From a checkpoint of a small image flow-matching model: activation swiglu, moe top_k.
Rows from block 6 of a small image flow-matching model, named by matrix and row number. Rows with one number belong to one neuron. Each number is 500 + 40 x the weight over its row's rms, rounded and kept within 0 to 999. All counts start at 0. Numbers have three digits each.
After each neuron's rows are labels from the 100 images, of 14976 (inputs lightly noised), where the neuron reaches its largest size: "lies over" is the class under the peak; "patch colour" is the nearest of a few named colours to the mean colour under the peak. Only what is clearly more common there than usual is listed. The data: aerial photos of the United States (SatlasPretrain). In brackets: how many of the 100.
# gate: MLP gate (model.blocks.6.mlp.gate.weight, 256x128), inputs 0-42
# fc1: MLP up (model.blocks.6.mlp.fc1.weight, 256x128), inputs 0-42
# fc2: MLP down (model.blocks.6.mlp.fc2.weight, 128x256, transposed), outputs 0-42

gate.0:469554484544527559533544519548525453483403508506442479461531503525582520439474488562544489464449547506446485476540570530492477419
fc1.0:509423559500528547475507523482450563495532608472530499560477457522523554493413457493486495446532482536468472486543521503510475500
fc2.0:467570489501522450434456532449547495490501508509450513458404503553462541561505517504460453579538496399519474520469472454483487497
lies over: building (39)
patch colour: white (61)

gate.200:475479430462473431469479478495434562469488454492488505546524533515494509505452434510562477514526476537530503556521483521547540469
fc1.200:485512496442573470562467472523466425515507504533510559471536514499514456520480543517461560500516573535485430508531471522445500533
fc2.200:491520485515469555517375456533554463521453509560488516508483472511560488504482491555505471538457550474499447447420452500559540556
lies over: building (25)
patch colour: black (37)

gate.244:486492502506542510509526452459495527491470481570542442482578538514488468496510526578534488522556539478440523483456573500425438514
fc1.244:496522456489457494464508509540477400531542530483459497534473488550496528512437523577459514484500513472592431458510473472496580460
fc2.244:480467491511531540542558518505468461514494488549469461534540504471502486509504489544556455528465535525506544472498602447500510495
lies over: crop field (55)
patch colour: black (28)

gate.87:443542460526489506468482468433515504524512435454497467485445468500497546519530528423496509522533529526484508449503514561517463514
fc1.87:496518455463587432475510470504509490502475503507504465545437548489433467431541509506475581617471452583537516547573459477553497540
fc2.87:516503454527516548532512497538468569507548484525533520505538513519587517456559449499623472531537506503465544498503539479485594507
lies over: building (38)
patch colour: white (26)

gate.229:515493482519608491477463503408532454467453537556484508545418557465451581477513494487521481550458423506491461469519505487548490457
fc1.229:499466503482513570505556545542490492558542524516480434550465527409436492466526520497499547468513537477444433448562451519531487537
fc2.229:442446472474423472487492493534550455461527546507552534456513493478477409467480521465438545497549556511486525455436587503451500531
lies over: building (32)
patch colour: white (33)

gate.11:478474530543543488449518429435447573475475475491543525476439502546429490474537440512458474525556536526496469462512513508443445501
fc1.11:516498494549502424454457591568501430467465500446503476511517558522465452492517488468533418516547467500569507563491492451526482531
fc2.11:510435504443540489550499424523462564539534470484509464454505535540512561516522523589539466536528513454489385503469534512464519485
lies over: building (35)
patch colour: white (42)

gate.113:525509512547442457529440457438459516422442535502576515492526466481468528537386474456511532474553484487516447478507483504416515510
fc1.113:521465531447520496524454427424521503429473513438564492544540550548469495498462446496418496488550494530487477521556470544492481556
fc2.113:465528519428556572453486497522503506503482573503523515499549485544501522549645504508451475471560470567543485531458473510571511575
lies over: building (30)
patch colour: white (27)