Weights of a small image flow-matching model.
Model: 4.72M parameters, 64-pixel images, arch uvit, norm layernorm, activation swiglu, moe top_k, num experts 32, patch size [4, 4], layers 14, width 128.
Training: soap at rate 0.0027, 7200 steps, batches of 128.
Data: trained on aerial photos of the United States (SatlasPretrain), 203450 training examples, 4.5 epochs.
Rows from block 4 of a small image flow-matching model, named by matrix and row number. Rows with one number belong to one neuron. Each number is 128 + 32 x the weight over its row's rms, rounded and kept within 0 to 255. All counts start at 0. Numbers have three digits each. After the name is the row's rms in percent of the matrix's.
Before each neuron's rows are labels from the 100 images, of 14976 (inputs lightly noised), where the neuron reaches its largest size: "top examples" is what is common among them. Only what is clearly more common there than usual is listed. The data: aerial photos of the United States (SatlasPretrain).
# gate: MLP gate (model.blocks.4.mlp.gate.weight, 256x128), inputs 0-127
# fc1: MLP up (model.blocks.4.mlp.fc1.weight, 256x128), inputs 0-127
# fc2: MLP down (model.blocks.4.mlp.fc2.weight, 128x256, transposed), outputs 0-127

top examples: building
gate.160 108:147133184137100166144124136172059020143171112074135130136135089111136126093112118158153103133117137101102243171169153114123162140168176125138070128132176122147113144113056178149135118123132151127167105135135108137174142112169126183107178155134084129152106111169145130108206207162129136146141136064101094120162101117176129116128098147127100147102111124137138107136084091077102155117130
fc1.160 102:124132116108104135112103081153140104165156124094137110080099170098160127109165209163130166120116200127112172148186137107139116081115136132133098102209183149128138133122131151139122159164110142140140162118071183130106152140222109146158158138153129119137101034152113141158136118136066137062089117088158145101139127170116085099140161116145091153115099183092122173118149040168120135104093
fc2.160 093:149109091116137120135148038135118087188104120107159129108109055099134112155158142121141148140109114116161167163175119092144125101108181125143124108163211110172125116155131097162201148158142066151093127055096120129122170128215111074091184151125154141144077097138102087138167138095127079117109118125107107178099127168125131147122138116109069143093114132158085128104118057081093164086134

top examples: crop field
gate.124 096:108146129156157166154130133126159140054163133130129092165139113081172140112137124191072142123109133120154146176119102083088121107173136137068115104088114127195132165098112121133141178155154137139167138176127181134104137123187124115128122101148132149055124109183164091133107145156143135109110070200094174168087179134120107073056196157176109112122079193092115126082151111128172102126125
fc1.124 091:188159116099152193161175124089158139064133167099136080168132155146165119150098138125042128129138125149135184140092134163148080173170149153113146106108119092181155101197062137197093138144151124152135149102075129152122152201158072122111136162105115125135131103109133097085130167123074115171202118118147190126108099159166160107139150171152125128108137183105112077125141111127130178137129
fc2.124 093:132166137116104196129079123140170157155135130089127135088149112137101115132039118126100141170114063109154164135108101109125117114115138179113118156112125189217096153177128109137140099101118090111164147144096161113139124174193142052125169123132047118120156103131095085119121098178054152134179119120210124106100132165187154117117087108186130121115131158137166125163171086132117155104140

top examples: building
gate.173 100:174168165126117132161129211141171130118122103117087125115153139165087148133108100219115159114150113146112077130202124103087121123087133095122098138172160137128131170092105109135157165123100140192121146190146087160123114164168156100094138090137158196113108142156174174132127137144102196090121178166131140122157126087099148161124148108140171118127146076131187129142211148169143055132168
fc1.173 120:113081171134168058181099102141192163102151104104213164116155172131138128130183182115145196145116148157108135077106058117129126097116103125160151091113157120127158132179216137146123116162139099105145087110119116163146158127150118169179103123111143126188119108113140131099149156175129096091180069134108159190104136138083106119096129160099157134108157106170092058102138098094146165112134
fc2.173 135:168091125130141095140105077081171130138108080114186182088164153110173110118152147101172220128135127146111164100134052101160110038059145140164126132112124109077164115136170124183101147134173157125135083097117140130157173093109117153149115157123097083156118079140109132125168118181106120110106113140080127148102180121085112114149114175110166125113132065197112090109115130066129151103098

top examples: building
gate.142 088:129172099157108141106099149106131093062159092103087147074088102102141127117168169142127159116180115107143100136135119180084100130083143114180071147137105193152104126128132108144161147084135206109194101136130138121090059116091150102142067109150091141072090152096143117132180164169134099151111135166121115108131206172103069163100138126075107101147112086132100106110140119176056138124164
fc1.142 104:069115055211163147135188176109099106114120124173159115085104145165113103070093099187129185089135135121078100054136134139132152150171165129122136088149140087182054142119109130090103102161143126114154082070080104154125136111148121087113098166128095170098094117127184109177096116149080171154081158135134152157137108108115120170109165149113134097170130191127111097137145093146141148145147
fc2.142 096:114121079230145164109169147167124049144114073149135144125104114155156083083095101191124131126152106118151118091148144092155128173152137093107111134192175095151137132169129086106135093176132139104168083124097118179161158117167166143110160144156092224094142117071214109144100137093120110158130146139129111142112100150133156150106152183113110117157140185088118108164100131156113182135151

top examples: crop field
gate.61 109:112148143197121165095142157116160075173133168072146079091115082128130102202096140114146207137112103150086105165086149113110123128129112075169104135122095103187160141116095147109162107125107085123122148151180207146133117121115116087129151112122096132141128138096178110050095145093070162160111090145125093143104204106162074105133075176151155125189131095171122137097149150147127153146092
fc1.61 115:149136148119102112144154145087172140112116081117129170155127100093152187125097126098142154086140158138117069087125138176117088151127148172153158120079099133164118113118152100085105189116169112101130147133116092151161206117125195117169145163092133113081113161067187135094139183152050120092098151144169145159136159210120120199131078105085134097164111109144081114143182136124150162106180
fc2.61 095:130079108084157155139125119157172126131103074097154131143104126159140122193101151135143164092108140163116087112123124137143125128187100110140236127117133126117104119054136086083086168123123128098179148110069119110182163115147170105150130163123040153162095116123180128127120136176069124092096168145153172184117134174118138183142072122073121132137104077172086151109183155122147154094142

top examples: crop field
gate.114 089:146105122118122109143140134136192126104155105143097150021149156135150142165096123176135136105118132081152115078077082155087094121162169134132112110110119090121090159118166183110151114099184157174175166169110094146151095141093106081094175181135129149099183142053094113120134155091145137142161091151149127139165170125166189176087152159125108055116172083134118089119127120179102141109076
fc1.114 095:086090098189126086104148150132154104118164105132126131128145178099159135122093090086109164103096140147151142214161100121105103153164121098132155158108142142089138129175123085115108121089150055140078131140134136115174134185120103094080147077140157182139127144124093130145083121107125095071150164095143154149108135101119136086086075098103178077081111152054075172194155170125131192164092
fc2.114 090:104109152163138124127123184080138102122058119179125088165163128131138126138129144095112133168067085107124112160123161149075145107188086169132079115110141142135082132135147081113085134162106075126092078130176106119183154166128133192144109075115156154164080136149154136101126171112109163089114160078159159139102099167088109108091074086092166167085172106149058193149128187097138139115104

top examples: crop field
gate.49 092:140137139131029148086205089111136069168127123095176111101135107112154148122039137129124115129135109070102170135100161144150152132134135147166082110149169087142144137132157086135186112108127136152188097104118150141151127109153143115135184178100129084158158130123068099157088095114129089104157145135135189087098161100111136158154099184153126141165140136104086072051126153153167121156056
fc1.49 101:101161163107200152157110141185137170156168134170134169109137165080103143136166155076160118180100116183109120145157161095073158152144118112066115124176145096109186128162160139114149137127133100122069161166141120129126071187100099159125077113141121160153077089124141083069080124095134155169161069119119118158113179167137078077118103069116134106145097090147147110170129154060128145152134
fc2.49 094:179086174119140135145100167147146166162120157186118156090186140071101117123141115123121148140109124167121109104113103105025118157228048116098132111160126092117159122096162104109136143125115095131067132176176101150159050185090118147155099123162073140178112110115143119096095128060115131134114142156124108157162117142105070074101133078112123124140126106167101106169112123085133100153143

top examples: crop field
gate.107 088:100158125135103134114101195140150175143103126119127129039123174191117178081145165110106137042118101143076137109115161112078111143091119133121084092067119092135088094147183089141134113155129109129185061123174190153201134151161117134071127091111126125099134134113174155133078098158117118146155114131101131108141127164147072083126137190119159126151145105172126139145194089140162150155161
fc1.107 101:103178131117130121223134159096084120047177152169106149061131103159088151151129110106143134111172133163077129094098097122032105155130133133163151162099121139137153102137123180105125131152159089126166152165154113144161135112099103110078086118087127157136077099104161087146153081138166133152145127151168163123150173153141082147129079142098188116140134080139087118157191098112165083098185
fc2.107 090:120175153137143136200117164159119113056116114131096133115120153119127188127133148150128124106135128119099126094070084107065092161153161189094224140140160092124177077124112155123144139172147116131215110156101173204125140142112100142096135116087084098126138146100169140141172073199136142116162114113148167115153152161116096138140081142164174140126152047163153111155155101159154147132158

top examples: crop field
gate.157 109:138106154156120143118147092128132090134145136141064089131135142115165197115124140091183118133122092096098132115075166137095139185175139117147119188106126127156150125141159110200096109119188169140167086159094229104204155118171151081132134162119143108147193126124096134142121082159100102115061106133093123116123129137108051134155156187122158094120146062147091177151083118160123136157156
fc1.157 108:170128073156133114125173090124085140138143109136112117158119121140144119083150111153128134125163082184127103130176184075171129149120138185109132192151104162113095089169093123230129142126128114099162140148140122140119135134173161131185087190111119108194124141110087143123132119127107132160101156061182066119057215100150131164113072137132149122187141073180146138159091122156122126141138
fc2.157 111:142112087128162175130117116137153135113155126112191131149142089108134137136149149174171095139120175117126148112136156169174184131097132129078161052077180137109145141110139137044166112123087095090121112101141059173089158111121044149082165090116151087092139122134128145110168118091182100102179126157111166168136154116129103151119170108114144143146127185063093092169152088150138062142184

top examples: building
gate.51 113:091108163116117128156081119119126087057151159113095182096112142103109185115035135106113132105104090184145150099176140122101147137143169129100135118080137162138170150136168123092155092121132056122108108100214094130091171077113136079126194125134130096057145094141176151114090106138135119111148083095139184109142177113174141121098176128111113131140128197118135099135146070122151117091184
fc1.51 109:175077134126137100133108091117131157103104154149096103157082130127136045124172148084119120168151084131122151157094171135105127125139130078132140202124173088178124109173141158113074106163210179177108105128140200061094131114099141153140119180106095097132165094145108109136108097110120072110088093134100147127100050183123069105181155116127130153136105068151130182130135142126104154111095
fc2.51 098:126122121134130157117132088142112137118128097115142167156118086102147166133076177133114145165139145141101178171103195113147181142128095120157109148102157072111113091128100125091115136156070081118100105080133204113126134218181135177064120132116142128118200075114133117099110078158109108171136151108172146165147127165115118155114159051108124031128118066131114124156147133157202159121124

top examples: crop field
gate.207 092:180086133139114110167170128145108111111132133138166079117115131099100075200037137169148175097078074131160118109122117138078078153087138133157034146139123173182098192141111090091164099085084130073120133145155113100119132161073119144084101120121087128114122118167145090153120092114141130151118160134113157185160161046103097092107142099167145127108120073123118137099087126113142171120102
fc1.207 119:157150120130133165107075182157114140160195219122108105091134114170108123074146126110100133084108199134066132104147140102130165138147139113147080093138135124169090155064151147113135091142119126153146071127114134103089112118095142144083140170101106123176135084181097142129153106161103100122079117093183112121157158136120046158120187141103118097093198153190172110098171091132172124104099
fc2.207 092:144160136160133143098115152124110114102162128125121113129097104132128139077112136109114121139089209118083123134149116117146083135120148088118214115173112084129096098101110125161146146157160130158233071174134158202082159095085144108101106134143146132136175134112144115122139138138129148092092076152168116083158167182166054134115173126059070180121139179147163107185163089101089108129143

top examples: building
gate.170 116:133112146124125171122114150113146166154097090098143197103134153125142157163061110104069116105123145141075155166126131178124157195131158149117121072030239150124155102103186084083098100125136136080072103135133151127126129139084116138090158172112159157155146108120117167121139119133094154109161137110068126103109102155132106130117100126132166104196124095101149185184121165132090123065123
fc1.170 099:120153118162092090117105129153121163064151108154152107180136145162137125148152080096067144064146140160167081138173051126095101079146095139062073065182064187102155142127094160155072127084132143142114100133108097133135105116163135115144122125168132167143061115072178086125087120136131107125137117160110150136201141115084094146156133124092095126098165070114150084127103134083139161102124
fc2.170 085:160186132062142141145088172123136138187132118119075187107092110136146128148133122111146104138156136143151144184118115178154163097135182138141207150106111160110114065152108101133132114113145153100114100177128124144109099117094136178131163166082059156159120139141157155134161099170124217090186234121156158112098107117092114103136158167146154149195139152123156071135144148151104080149118

top examples: crop field
gate.23 108:149073113085121134165122113089149113075111164096093097121082151193139097091149192081036117113106136134131086171073118154150084156167120129127144195083146113177095132137158136161079119149161143065170091107147161088165114146173095108118117143083106157154189141106130115122144128138109086135092056183147128143094137077138087106130130181133140106114154111105112197118118177141118148118173
fc1.23 096:124164161113140127146156109079146164154179109155137131180100066108114137165092134117080090084146085118168102220205115166131096142151132111105150137125141100124139144160116149119148088141141218073106028106093118179101103158183131144137117134109124184145095096131176161084148138124142171089064124155115138151096164079163131126098159077100151147104149085104130133112156158128146139163107
fc2.23 114:149140143164131172113131164141098116125108151110136135091151146109112122111128105140158104147085119102169175112081144091090066111087148172102162118136125150114134118139122108148148152177216118086097193179115103100107132057111138123064114121148131087133128212200129113122145169136134121158132178170165129110138064158088108131048058200126172104127148134111178083118132081139181145141146

top examples: building
gate.225 092:102172165111085149092049216113107130094145118088180108115161121113091150159093094137131124110157128178165079158062116100138153159108144115120110060139124187122161100118156105115133070094134086128103130116168122124128110124149139153159129149153116166111121136143156107145122138129121122132103160090180142086129153131172136110019147082203115147139123143130183063203177136118163169141097
fc1.225 108:102176158144178101139089161116144102130096203166155121116051098120113169095166139186079187079128180112126097151137111114066090125115111081131131126128101100148150177121106082095168136171134130143085175113094092134127186170127121132161206079132162152094178078165117081114152168109120068148114101109165125119159123107144128136134139121139105145068117162124146040117128084118110117106095
fc2.225 103:127138133145111142125104123141110147112121182086167107149068158074117163147130138131083152081107144197103136192178150133110168153135119107076152085107103095134110156064139101132148091127115136078160135146136080143098191146157130116178121136069130094096120148137144132084131142129127070155116079135103208186086106098136150146165122179086152147089144138144096085176147108111107047060188

top examples: crop field
gate.112 114:118075081150087101118108085092097124204163092147085168123110127113097136154099163081170163101074052120126148142129160147132072142149106097109135126158113148144100128179116165117179102148084144136076127093197143190118121093105141104129127152145111086183122122156147170087109122131077166084127086194139092085131175088143088106137162179166161096126125107119128126123210119079124105126093
fc1.112 111:046161125108117095147140103170158164199093140125162111152118135107081124117081129127139170111073114133123144131153153125071165133130058112169143112119118107145153140153197127092153088150104104094105139191148141128118143074082113108137136113133131085179097129140162120101138123053115162178109119122099104042146157143150172055103169082147118042188075124128093115099138154133100156117110
fc2.112 098:165135136147109138152131137145160110107077122110123110162163091125123107120099115136046126147163072137079019127153204034153165102123143091176098150124126172147163093125127153157139140128134132168127145160177172123058126172170092073166114182126145137107133119097124126103103154108067116138126179120057135136106086142138115087149132071132111168136111171176125166165108111139112128110082

top examples: crop field
gate.175 113:129094060132119118132168158136105063105149108149047164039100159128180109103099138170115143084139082172136133153104111097086152130111110122095100118153126117191189182143140136111146172070097184115179101155116157150183149152138068160075143140142131148100083180076114137103147098128097094136079099107107136178156130111124108094134134142164145133108139101107053136074148148113143178138136
fc1.175 121:060170090093149158150144179068095125103146145141146089151170145115112129163106103148159189113149119179102132104148118118073152133124160094089144143164112168114128094140185139120126135198110129089180156111137086170163114132057082112102062084092113143126120119132143064158165121112116125176173090115124135163121155176168131087130108110070181132139074099155163113165217153153099105129116
fc2.175 097:121108138069161159111104153125120155136150117163127106072135128118141143071098131116136142148119109161140116117109096087128138112180082105104158147192152128187211146130179116054114185135069101108178117096160141186140097079160141188140105148144075139124109108065141109107179164114092068141134130080116124202115120169127146120099085138205147137093177091127127136112118167140180131084146

top examples: building
gate.1 128:146132128099200128130118191124173150121102135164158128161157095192149123170148134232096144110108161120140105152155096108145112086095143135117138150085150147197111123202144118117058132111128120120127102120137082138092115177110121125127159126169166115098117124109182113156161153171124138107182143135116137098133115117138110097055155035124114149086134170045115100093167106133156205154118
fc1.1 123:117090105142117101130063122142102128111076192157156129123136187131127166138153138152096162121116069163110091117108120139120113159098078087063150143097106127102145134181142163102132165132143149169096107059159123206146140135116142143106139160119118116154145113130101145105157152187130050201115095126098138100149110155101111134130088119112159149123114082223154155173108070189116069178071
fc2.1 109:123156164133135172075154137109132139102151115110085084112120107087130170142144150083103127128172036115142142191085137122166138145110124136105151081100126126079128129053178160155167133042126119156127104129125123108159128077173170151133127121125087104120067104158175105088043113118120103128077123132069114154147130188087163162156114201077142108107096107145103105176097162154143115093100

top examples: crop field
gate.189 095:068133119168087136104171159169176072159148091125114101069102151136167181101097151166115173074125115110100162140073104176082088100147102064190125133073134086157135149096108153133094158119164118079119150161102185161132123121121147136080121066061143115118149126129122174063112130157139150171123080118109153146177146144123132122120108165183134137126087141152091172082148148151148075103079
fc1.189 104:124131101144185166132145143092147130113091113121124112141134143121048167170117144088138129183115098117131126113072148129115103085167133145145143093128075134110170156153087083124172129182173149129072099150131088185121136081099142136108082184101096157091105108130165160039128105114081135102121136115184175101103130170151209095104170098144094115095111089103080095110071155148138058169139
fc2.189 102:152104120121117057212108126130137096136123151149101142067190119137109090148139145117089134095127154131110092097195087112117196140101119153100109133164143143192108109177078135143102148165161134096152152140122123162154153176095137095089142115187110095171090190083125100193068170134136174152141114132134127111152105154123135079099155138073125144099166156165172096153072042114109151142133

top examples: building
gate.214 101:142183146077130128144121183097119174156091142064125148141149131144102092141160089147111117113166114162110084130158097137140181150066144070109101040138114159105170125102132147124108128100126100164052178116197108143142163139148124201107144119155132150116153113170141138106118167151132079076095104112139172146098151098084080113082134078159117118106141175106158030150128145090120070138115
fc1.214 106:038063109127126138121115130136172144143103139153148145130122119118128142163139155118169111115138108183082141220120128145090202112112145110087144170113124121134103136107119092087185192066105123148149149186112081180083138131155153185101061142136163174197169110081166148152150139086111109116144103134096142110137132138124121143144182140104117157096138127136121069104148108200193102097093
fc2.214 120:136085154173120084132195144165166115156124123145112140135119059095168122113108138185139090092087109178139144157186094134145095173108145085154110178142114139157041138123089154121146140133087113158151132179099138142119104160142158156155106179131145110177138141107122127094093105063124152188140117110184119073109083136154126168157202114103116099186134150118127219098101167138145078101162

top examples: crop field
gate.151 104:184118128164122130159177055106138168142168140165179136096131138174097112142127118139132108153141127108162114135156149151089125179052140123126099207167234144113116143167175110133084111148145116165142086135200108114135175210116179144148125143146166103167155175129098087191128124108118121160112153164093112141190143092127103091182152151153127155132120149125175137146186124141149163123148
fc1.151 108:109135138113109104139205026142144167081149140165155182155144145175115093116109171179063150165139129142127115177119132144137117152096056175147133177175111110107115130146207155124109095132116132159133148137159139083104087154138179126190090073155122103117108160112091142146079149139128138206128119156120106172134129147114173124187101184159145175074141141098112151123099094168123104161126
fc2.151 105:113139160093123105131112092132152158078107154116128194184147089106179130107163169112138165114151141144144179194144135108198089158101123211131197060152140130121096162151143114173119130124117092070131215075107094117107105102149114108172140133179139124105104137118112163135073164148161100160147093086175159165133144094147180163122063118134136111154132150097150109148120079131100128065112

top examples: building
gate.232 091:080152182122096140086130117124115082104091181129099174127160091105150117136110124116164142139179162136116135106061166110119150167072103150149159135144169164130151129090162090156086113141134101115068111099124158118093141158145142144117116114174066168115144189106107144179074091106100092134097115117113093145170178141157105106094205067108113105055150178073165100128092087121198087104130
fc1.232 094:127112150128129126114099134099113155192179066082125169143116169098080155115102136086064111138119158141115060149125117119075155150154174112146117138131127070169167106123063121105130121114113167169131202129128049126229148091137105089085160094106129131119151129182190108133133169147102134124165102136102125098057080111085150100149124149132169131160140131158153161158117158198122142096115
fc2.232 096:077132134093087140132187157111147076130124151113159161115175116105160177111093113126113171111085137141101126113083134179146122119147095087130000105175120142167128129102189148157131141091167125086125102128106190120076089170143091146100147130164176177133147079142109107189079142071113124142103133128114095122162176154147155148119152118159107101047156171072162151130127114129134118122160

top examples: crop field
gate.83 109:139124133057115166096142097145155111140148156093150117133090135153113103171113080071074153149157065134142124162101150145113107124151159096156147154118143074179118104200146158183098095156134087081127114118211157111113084097135101084176073162140088107128118131136076098038083152146105102157108107159103191138138122126109082033140101158145146127173139143137121166123094124124110107146098
fc1.83 097:096105151162146095069170122115104205108140163191149140077093186144163109120109126094149099153124109148159176124143130117170143118151132120096126171169118153159131103084167135145172180168091144105114123158065077167131119133161167129119191132078086127094121140169168130158137084063138106101106206129100125035091098155106128137149144147065138110140137124085140143094163123160094135140191
fc2.83 132:124132114143102112152079090107184155184081087167148154161133126175158111141174188081194163116111173171112115157139102123099129115145125141114116121097086150123112133059146113084089117121139132115168142158099150163141191131082085170125070113088167145145126117170123150145115165144131102141160113087101092087141113067144125166115147144146145183077124123106118009147082120052155124111111

top examples: crop field
gate.108 113:153134187165114188071127147152154135154148127091117075110101086107099109194110130119129200134104118118110129150112183144117113124155096079165113143100112098205092137144174189160141110144164074100101155156193186120093097120081084111131103107112101135166164116122114122040115177137095194130102125129104140078109141101129054114122114121167144077124096116172109144136150144092077125136088
fc1.108 109:144136106122114101112100158125087140133174165136157094101153139164129112133153146135132184105092152158064084073141124080113180124186179184127111145107131102202103185140140154113083090133091142117110138095122052081139114133116116173091131170073092136180147125119121132148176118115061101141083114114176169115200082113117109169141170163150171090081148190164109136090113162119174116153119
fc2.108 133:175149164151166102110094122158148136162130081096087104133130115111104085156137121078168152128152152130128113121091096131134153126144078071134134217111162078162122125168142176135090102131155086117157186052120061117151112087161137168092107121196118166150068108132101082095113129126151087183153092125109124109098093029127105159140112128111101114164075139148061132159106136112122109184120

top examples: building
gate.92 089:123102125121143139138100094178138166071125192135129108117070110135073132152123138087171191131173192175094134170150110086046087133098174074112164171150158151144138151113097117126117099142112122105148148181196138135133125109147110143113104125120113125153092141176146118182129156132104160170164145142160195150092132162107160137118079156056108102138149123100127170179179102116088118211084
fc1.92 079:163094211133125152111141128072145143134163116119117128144113164146164120164144139126140050154102094108124171159089145111155186126147069152115118110110100121161153112118127060114122152135125152109139083077132140106127122162069130163205105089146202132111178100104112157093105103089169091138153148085116115141137105116110116065125068056190172113097169120158118187089089115120155105069165
fc2.92 085:130173130145135098140083125113120076103111151183075157118148117106177104128125075109143137103133148136148154111104070133087167110194131128136091104152180111100219115146116084096085150120072153116184188141142112156097169154147146124143086105116087147146128089079178112086062109114121128161134084125128084076122090167083158089168098130178205127093180124121112151117120140172118165180115

top examples: crop field
gate.29 088:152051098197108119168143097111075088105142127157081100148106075129161101119162173115151118118074067088118091119092109108164077110208079137144129168100132099168134107137116167194132134171163148051123130144145151144149149139122177091118072167109095145186130115153142108098131109112024126169111102172123077123131125130174103119165105151140122125141117109146102119114075125113129115166093
fc1.29 092:132142123141138188150104147142124048081187144093075076109161149085179194101149160091157114126121125126129139074163123206117121132104170079133123067076093133157111120131141164124179134100175144109122135173166091162119121113115108089166116161098129162166083115147104175109119101161124190095125188105124116135077144168173141168116121104134144106137143105157152202099055168123093112154121
fc2.29 096:117106101201090111118194113143160179125088112141155174098072135087072091180163073129170142120124125154059124175120102069183162111148138121116115223085148066143144104159130123127107131138135106174106090164087126072145138164115140162090134111133125123041161147108152168109128130122107128161149110137138132135127122129075145139164139119082168166134138155159086105161200090082146127108149

top examples: building
gate.75 101:133063129082140107125065167140085095147109200135164132114108097115171158130105098112126093130147118140146094091136134098156120116150155035135081138040090095094128121163162116165179170154164117162115059051133096117153128122116158168102139144060123100079092124116064134112155137136155092131094103151124136139193090144077171129145120145160116125109131072125097169164080122105120097109152
fc1.75 091:108102139075145110068122172122120141155093114110184208146165070178114102154145075129140064092109164162100133119122171112117114119130109127152118138172159144060154110144156138188091118081106060055080108116098136097150164086121105159152150137131115120161094118083080146093101160098135207126147122110085124108161122146133136149172075161109141101188154115117202108149149132121108169094156
fc2.75 092:111111158154177151160149129108145128110125085078102138136124235144094148110183201118066137147097138113114080098133115096133121139131103116084122092139077172142114196100093154118083110183142176095153157145104161147111147112122100121180144174156165093199134173129137094101178121132119162172162128093179123174151163164138066174138100172156174092147109117124112082152178129124091135147110

top examples: building
gate.127 098:082177136146127190164141179119153150112125077127113145121151109104128193173094135174137162111135137137082138139105113111130156130106130154063076079140101172106147173121126051144190105093092077162078113113198082161156142133164143131140141124147174161120122155136169136144132154129095138134117125110135142129088116104078200173070131102134090126106122155119172068190100068091202123157122
fc1.127 102:114152080105134108072091116125095134083135166099136091114123170155153166091148084126058160115099101062169202106160155155169153182125092141064147165115121096119141091154154179140124112076075135163090081114176105122108131160110148138091145117139104188154128144099077166177125105067167187035132163126138169135105129139171131106117147145117107088130111155139112160092156139185132125122123
fc2.127 112:089126150132172088066121106146112092102169193117115094140105071144140142117140130093091108103127099058088101082168132149126100179130129163071173115114167106096119120144111166113125114074066150130123087081148112110159105132080180133088125109141145173166123106115118065074194132132167099114142129164142094130089156100148145098111136190123113147084105151099120179057164193193116148108159

top examples: building
gate.241 094:130121145043144127159115138082148066191095138084089167132162149144040144142138128074099104133116158145144119096093170121088111083153132125117116160175108159167162124130117106159171103118137168131109105155133100175178141130146108121127143093131111166107172131157148099140116145131112165152104110142171160166048093127130172125172210117137152140053110192067182129108133107141185086166140
fc1.241 080:105115192120113079093128098154115046146038137137093176123122107135096147074135113142069158130159141180108154142169160149136145166144122090145144154098168156070152120137117077119098120110179187119099078132132166134167104111126180149111126111134081099081109113102111095186093099159095119189083103136143144154124151124169087092178134179123153117093121161085157084071118114128128085190137
fc2.241 096:170166122147108111096140130160137140105136119131099096143099134167155083164144091166191122134115100111081144131104094177194106132065179113113184111116123095101125142144097143163104176177123125143095153156159175092151110079129119138121095157096148106125103130124109170124127177134157129076173192079096127136140127172099128146128000130070111134168096149153110136081148165123084163081160

top examples: crop field
gate.129 101:132070133135124100119146147111159102139143154190129139077114139192130132167118116122122152073115166121171191123110140203113069176100189104108137113136135193123120130187083146126083132118123124145130090083084073184159200136108120142076200136147160127099166118112069069100153110117153120165120056066164136119110161117099076143130077117103126145107158115120123171101101135115127134084105
fc1.129 092:103092068082135130129165051094133115116124193183104161067106192185142088110152090191075098121106108164139110092127130147139059157119122100116127155121137109098132109192140182159133154162156175121114086096131115098167154157157104143128133118144138104134169126084087096088114108185137164145167056132114144157175095142114134156173135167175165171132151093104116178099096175122109097145133
fc2.129 105:121174134113159104132105083126083136123188118148119127113125197123149124083175109211137087158083105112141110176146148164104158116093067174134156115110089095096142062129112154139133093152087162100100164129156130124135127172100076157138097178175105162141091141089178115120184125134168163127155182152147134174150111143059155124180166106072102070101150101110126111104122163063084084145129

top examples: building
gate.174 090:142125105138120179151149148092138121072115119138129089082200126142126143152174095105085135166125125117132151165150070147097114113127157155083117182135085132170143135138033124109116141081083127171151125076164099109086112135203117077190116122125164157092117198086188131158178090176150146093142101131204143094093129127167135130133184151142137153130167114155153161169083107121115175152146
fc1.174 093:113119125131079150135092149160125137145144065096142158133142146080129068163170188174149173181124070184130068125139106155116151174163092095128107127163108128100097155107158137128132148085101082101160122164159138108123162149094180141130177154177093171128155119120123176092046149082162067121128091055100093147120127179155088145125171076117111133107127138102090091161086118157174117133087
fc2.174 101:157083132144099164119091132152135116188130081082145148131067126132124172152145167175150132155103103152149070128172080172141090129069122122090028163151115161114059153110137154110111139121101130104149125143119170142119161166173126077111162136137093118190153115169129146109042193069118096117129097123102121153154134147112095192131154100109140115134155118081104132183077148104191105100102

top examples: crop field
gate.17 101:082116083144114114129100165102148143125155127166089108096149138148160118122139147159105097038107125133134123151175155118067090129137164132147092149091146088130132162157082132108152155024111147136191115142114223168139128123144074125075115093102126181096143121121162104115098083084160142111130079112100127081132161090157108127146126174179191112127142111089092160088157201132076136139087
fc1.17 116:132166123154089161137102181124150132167122163085171041152176112108120167185109161111138091156164110163066152133188118069047137124115147129138102116116151149103122079123154135116126117174107171134143129128176084172112127144084171133130081146112138136176107121167123060091111151104136204118148083128148119101158143108128076130125166087095135178123099099141181134168205067134134151148104
fc2.17 142:132112140140124131127096129137188180137154165121118073183132071076150074174094114061140081104103111148065077176180156083073116135135134166126174107085175108107159100138087099083068163106097160123185117124139136151126100086120166145141102118106111123136128126148136116118105109084110202126146063119140134127158111097130115184113131097205138169089166101158126142153165084108112100132065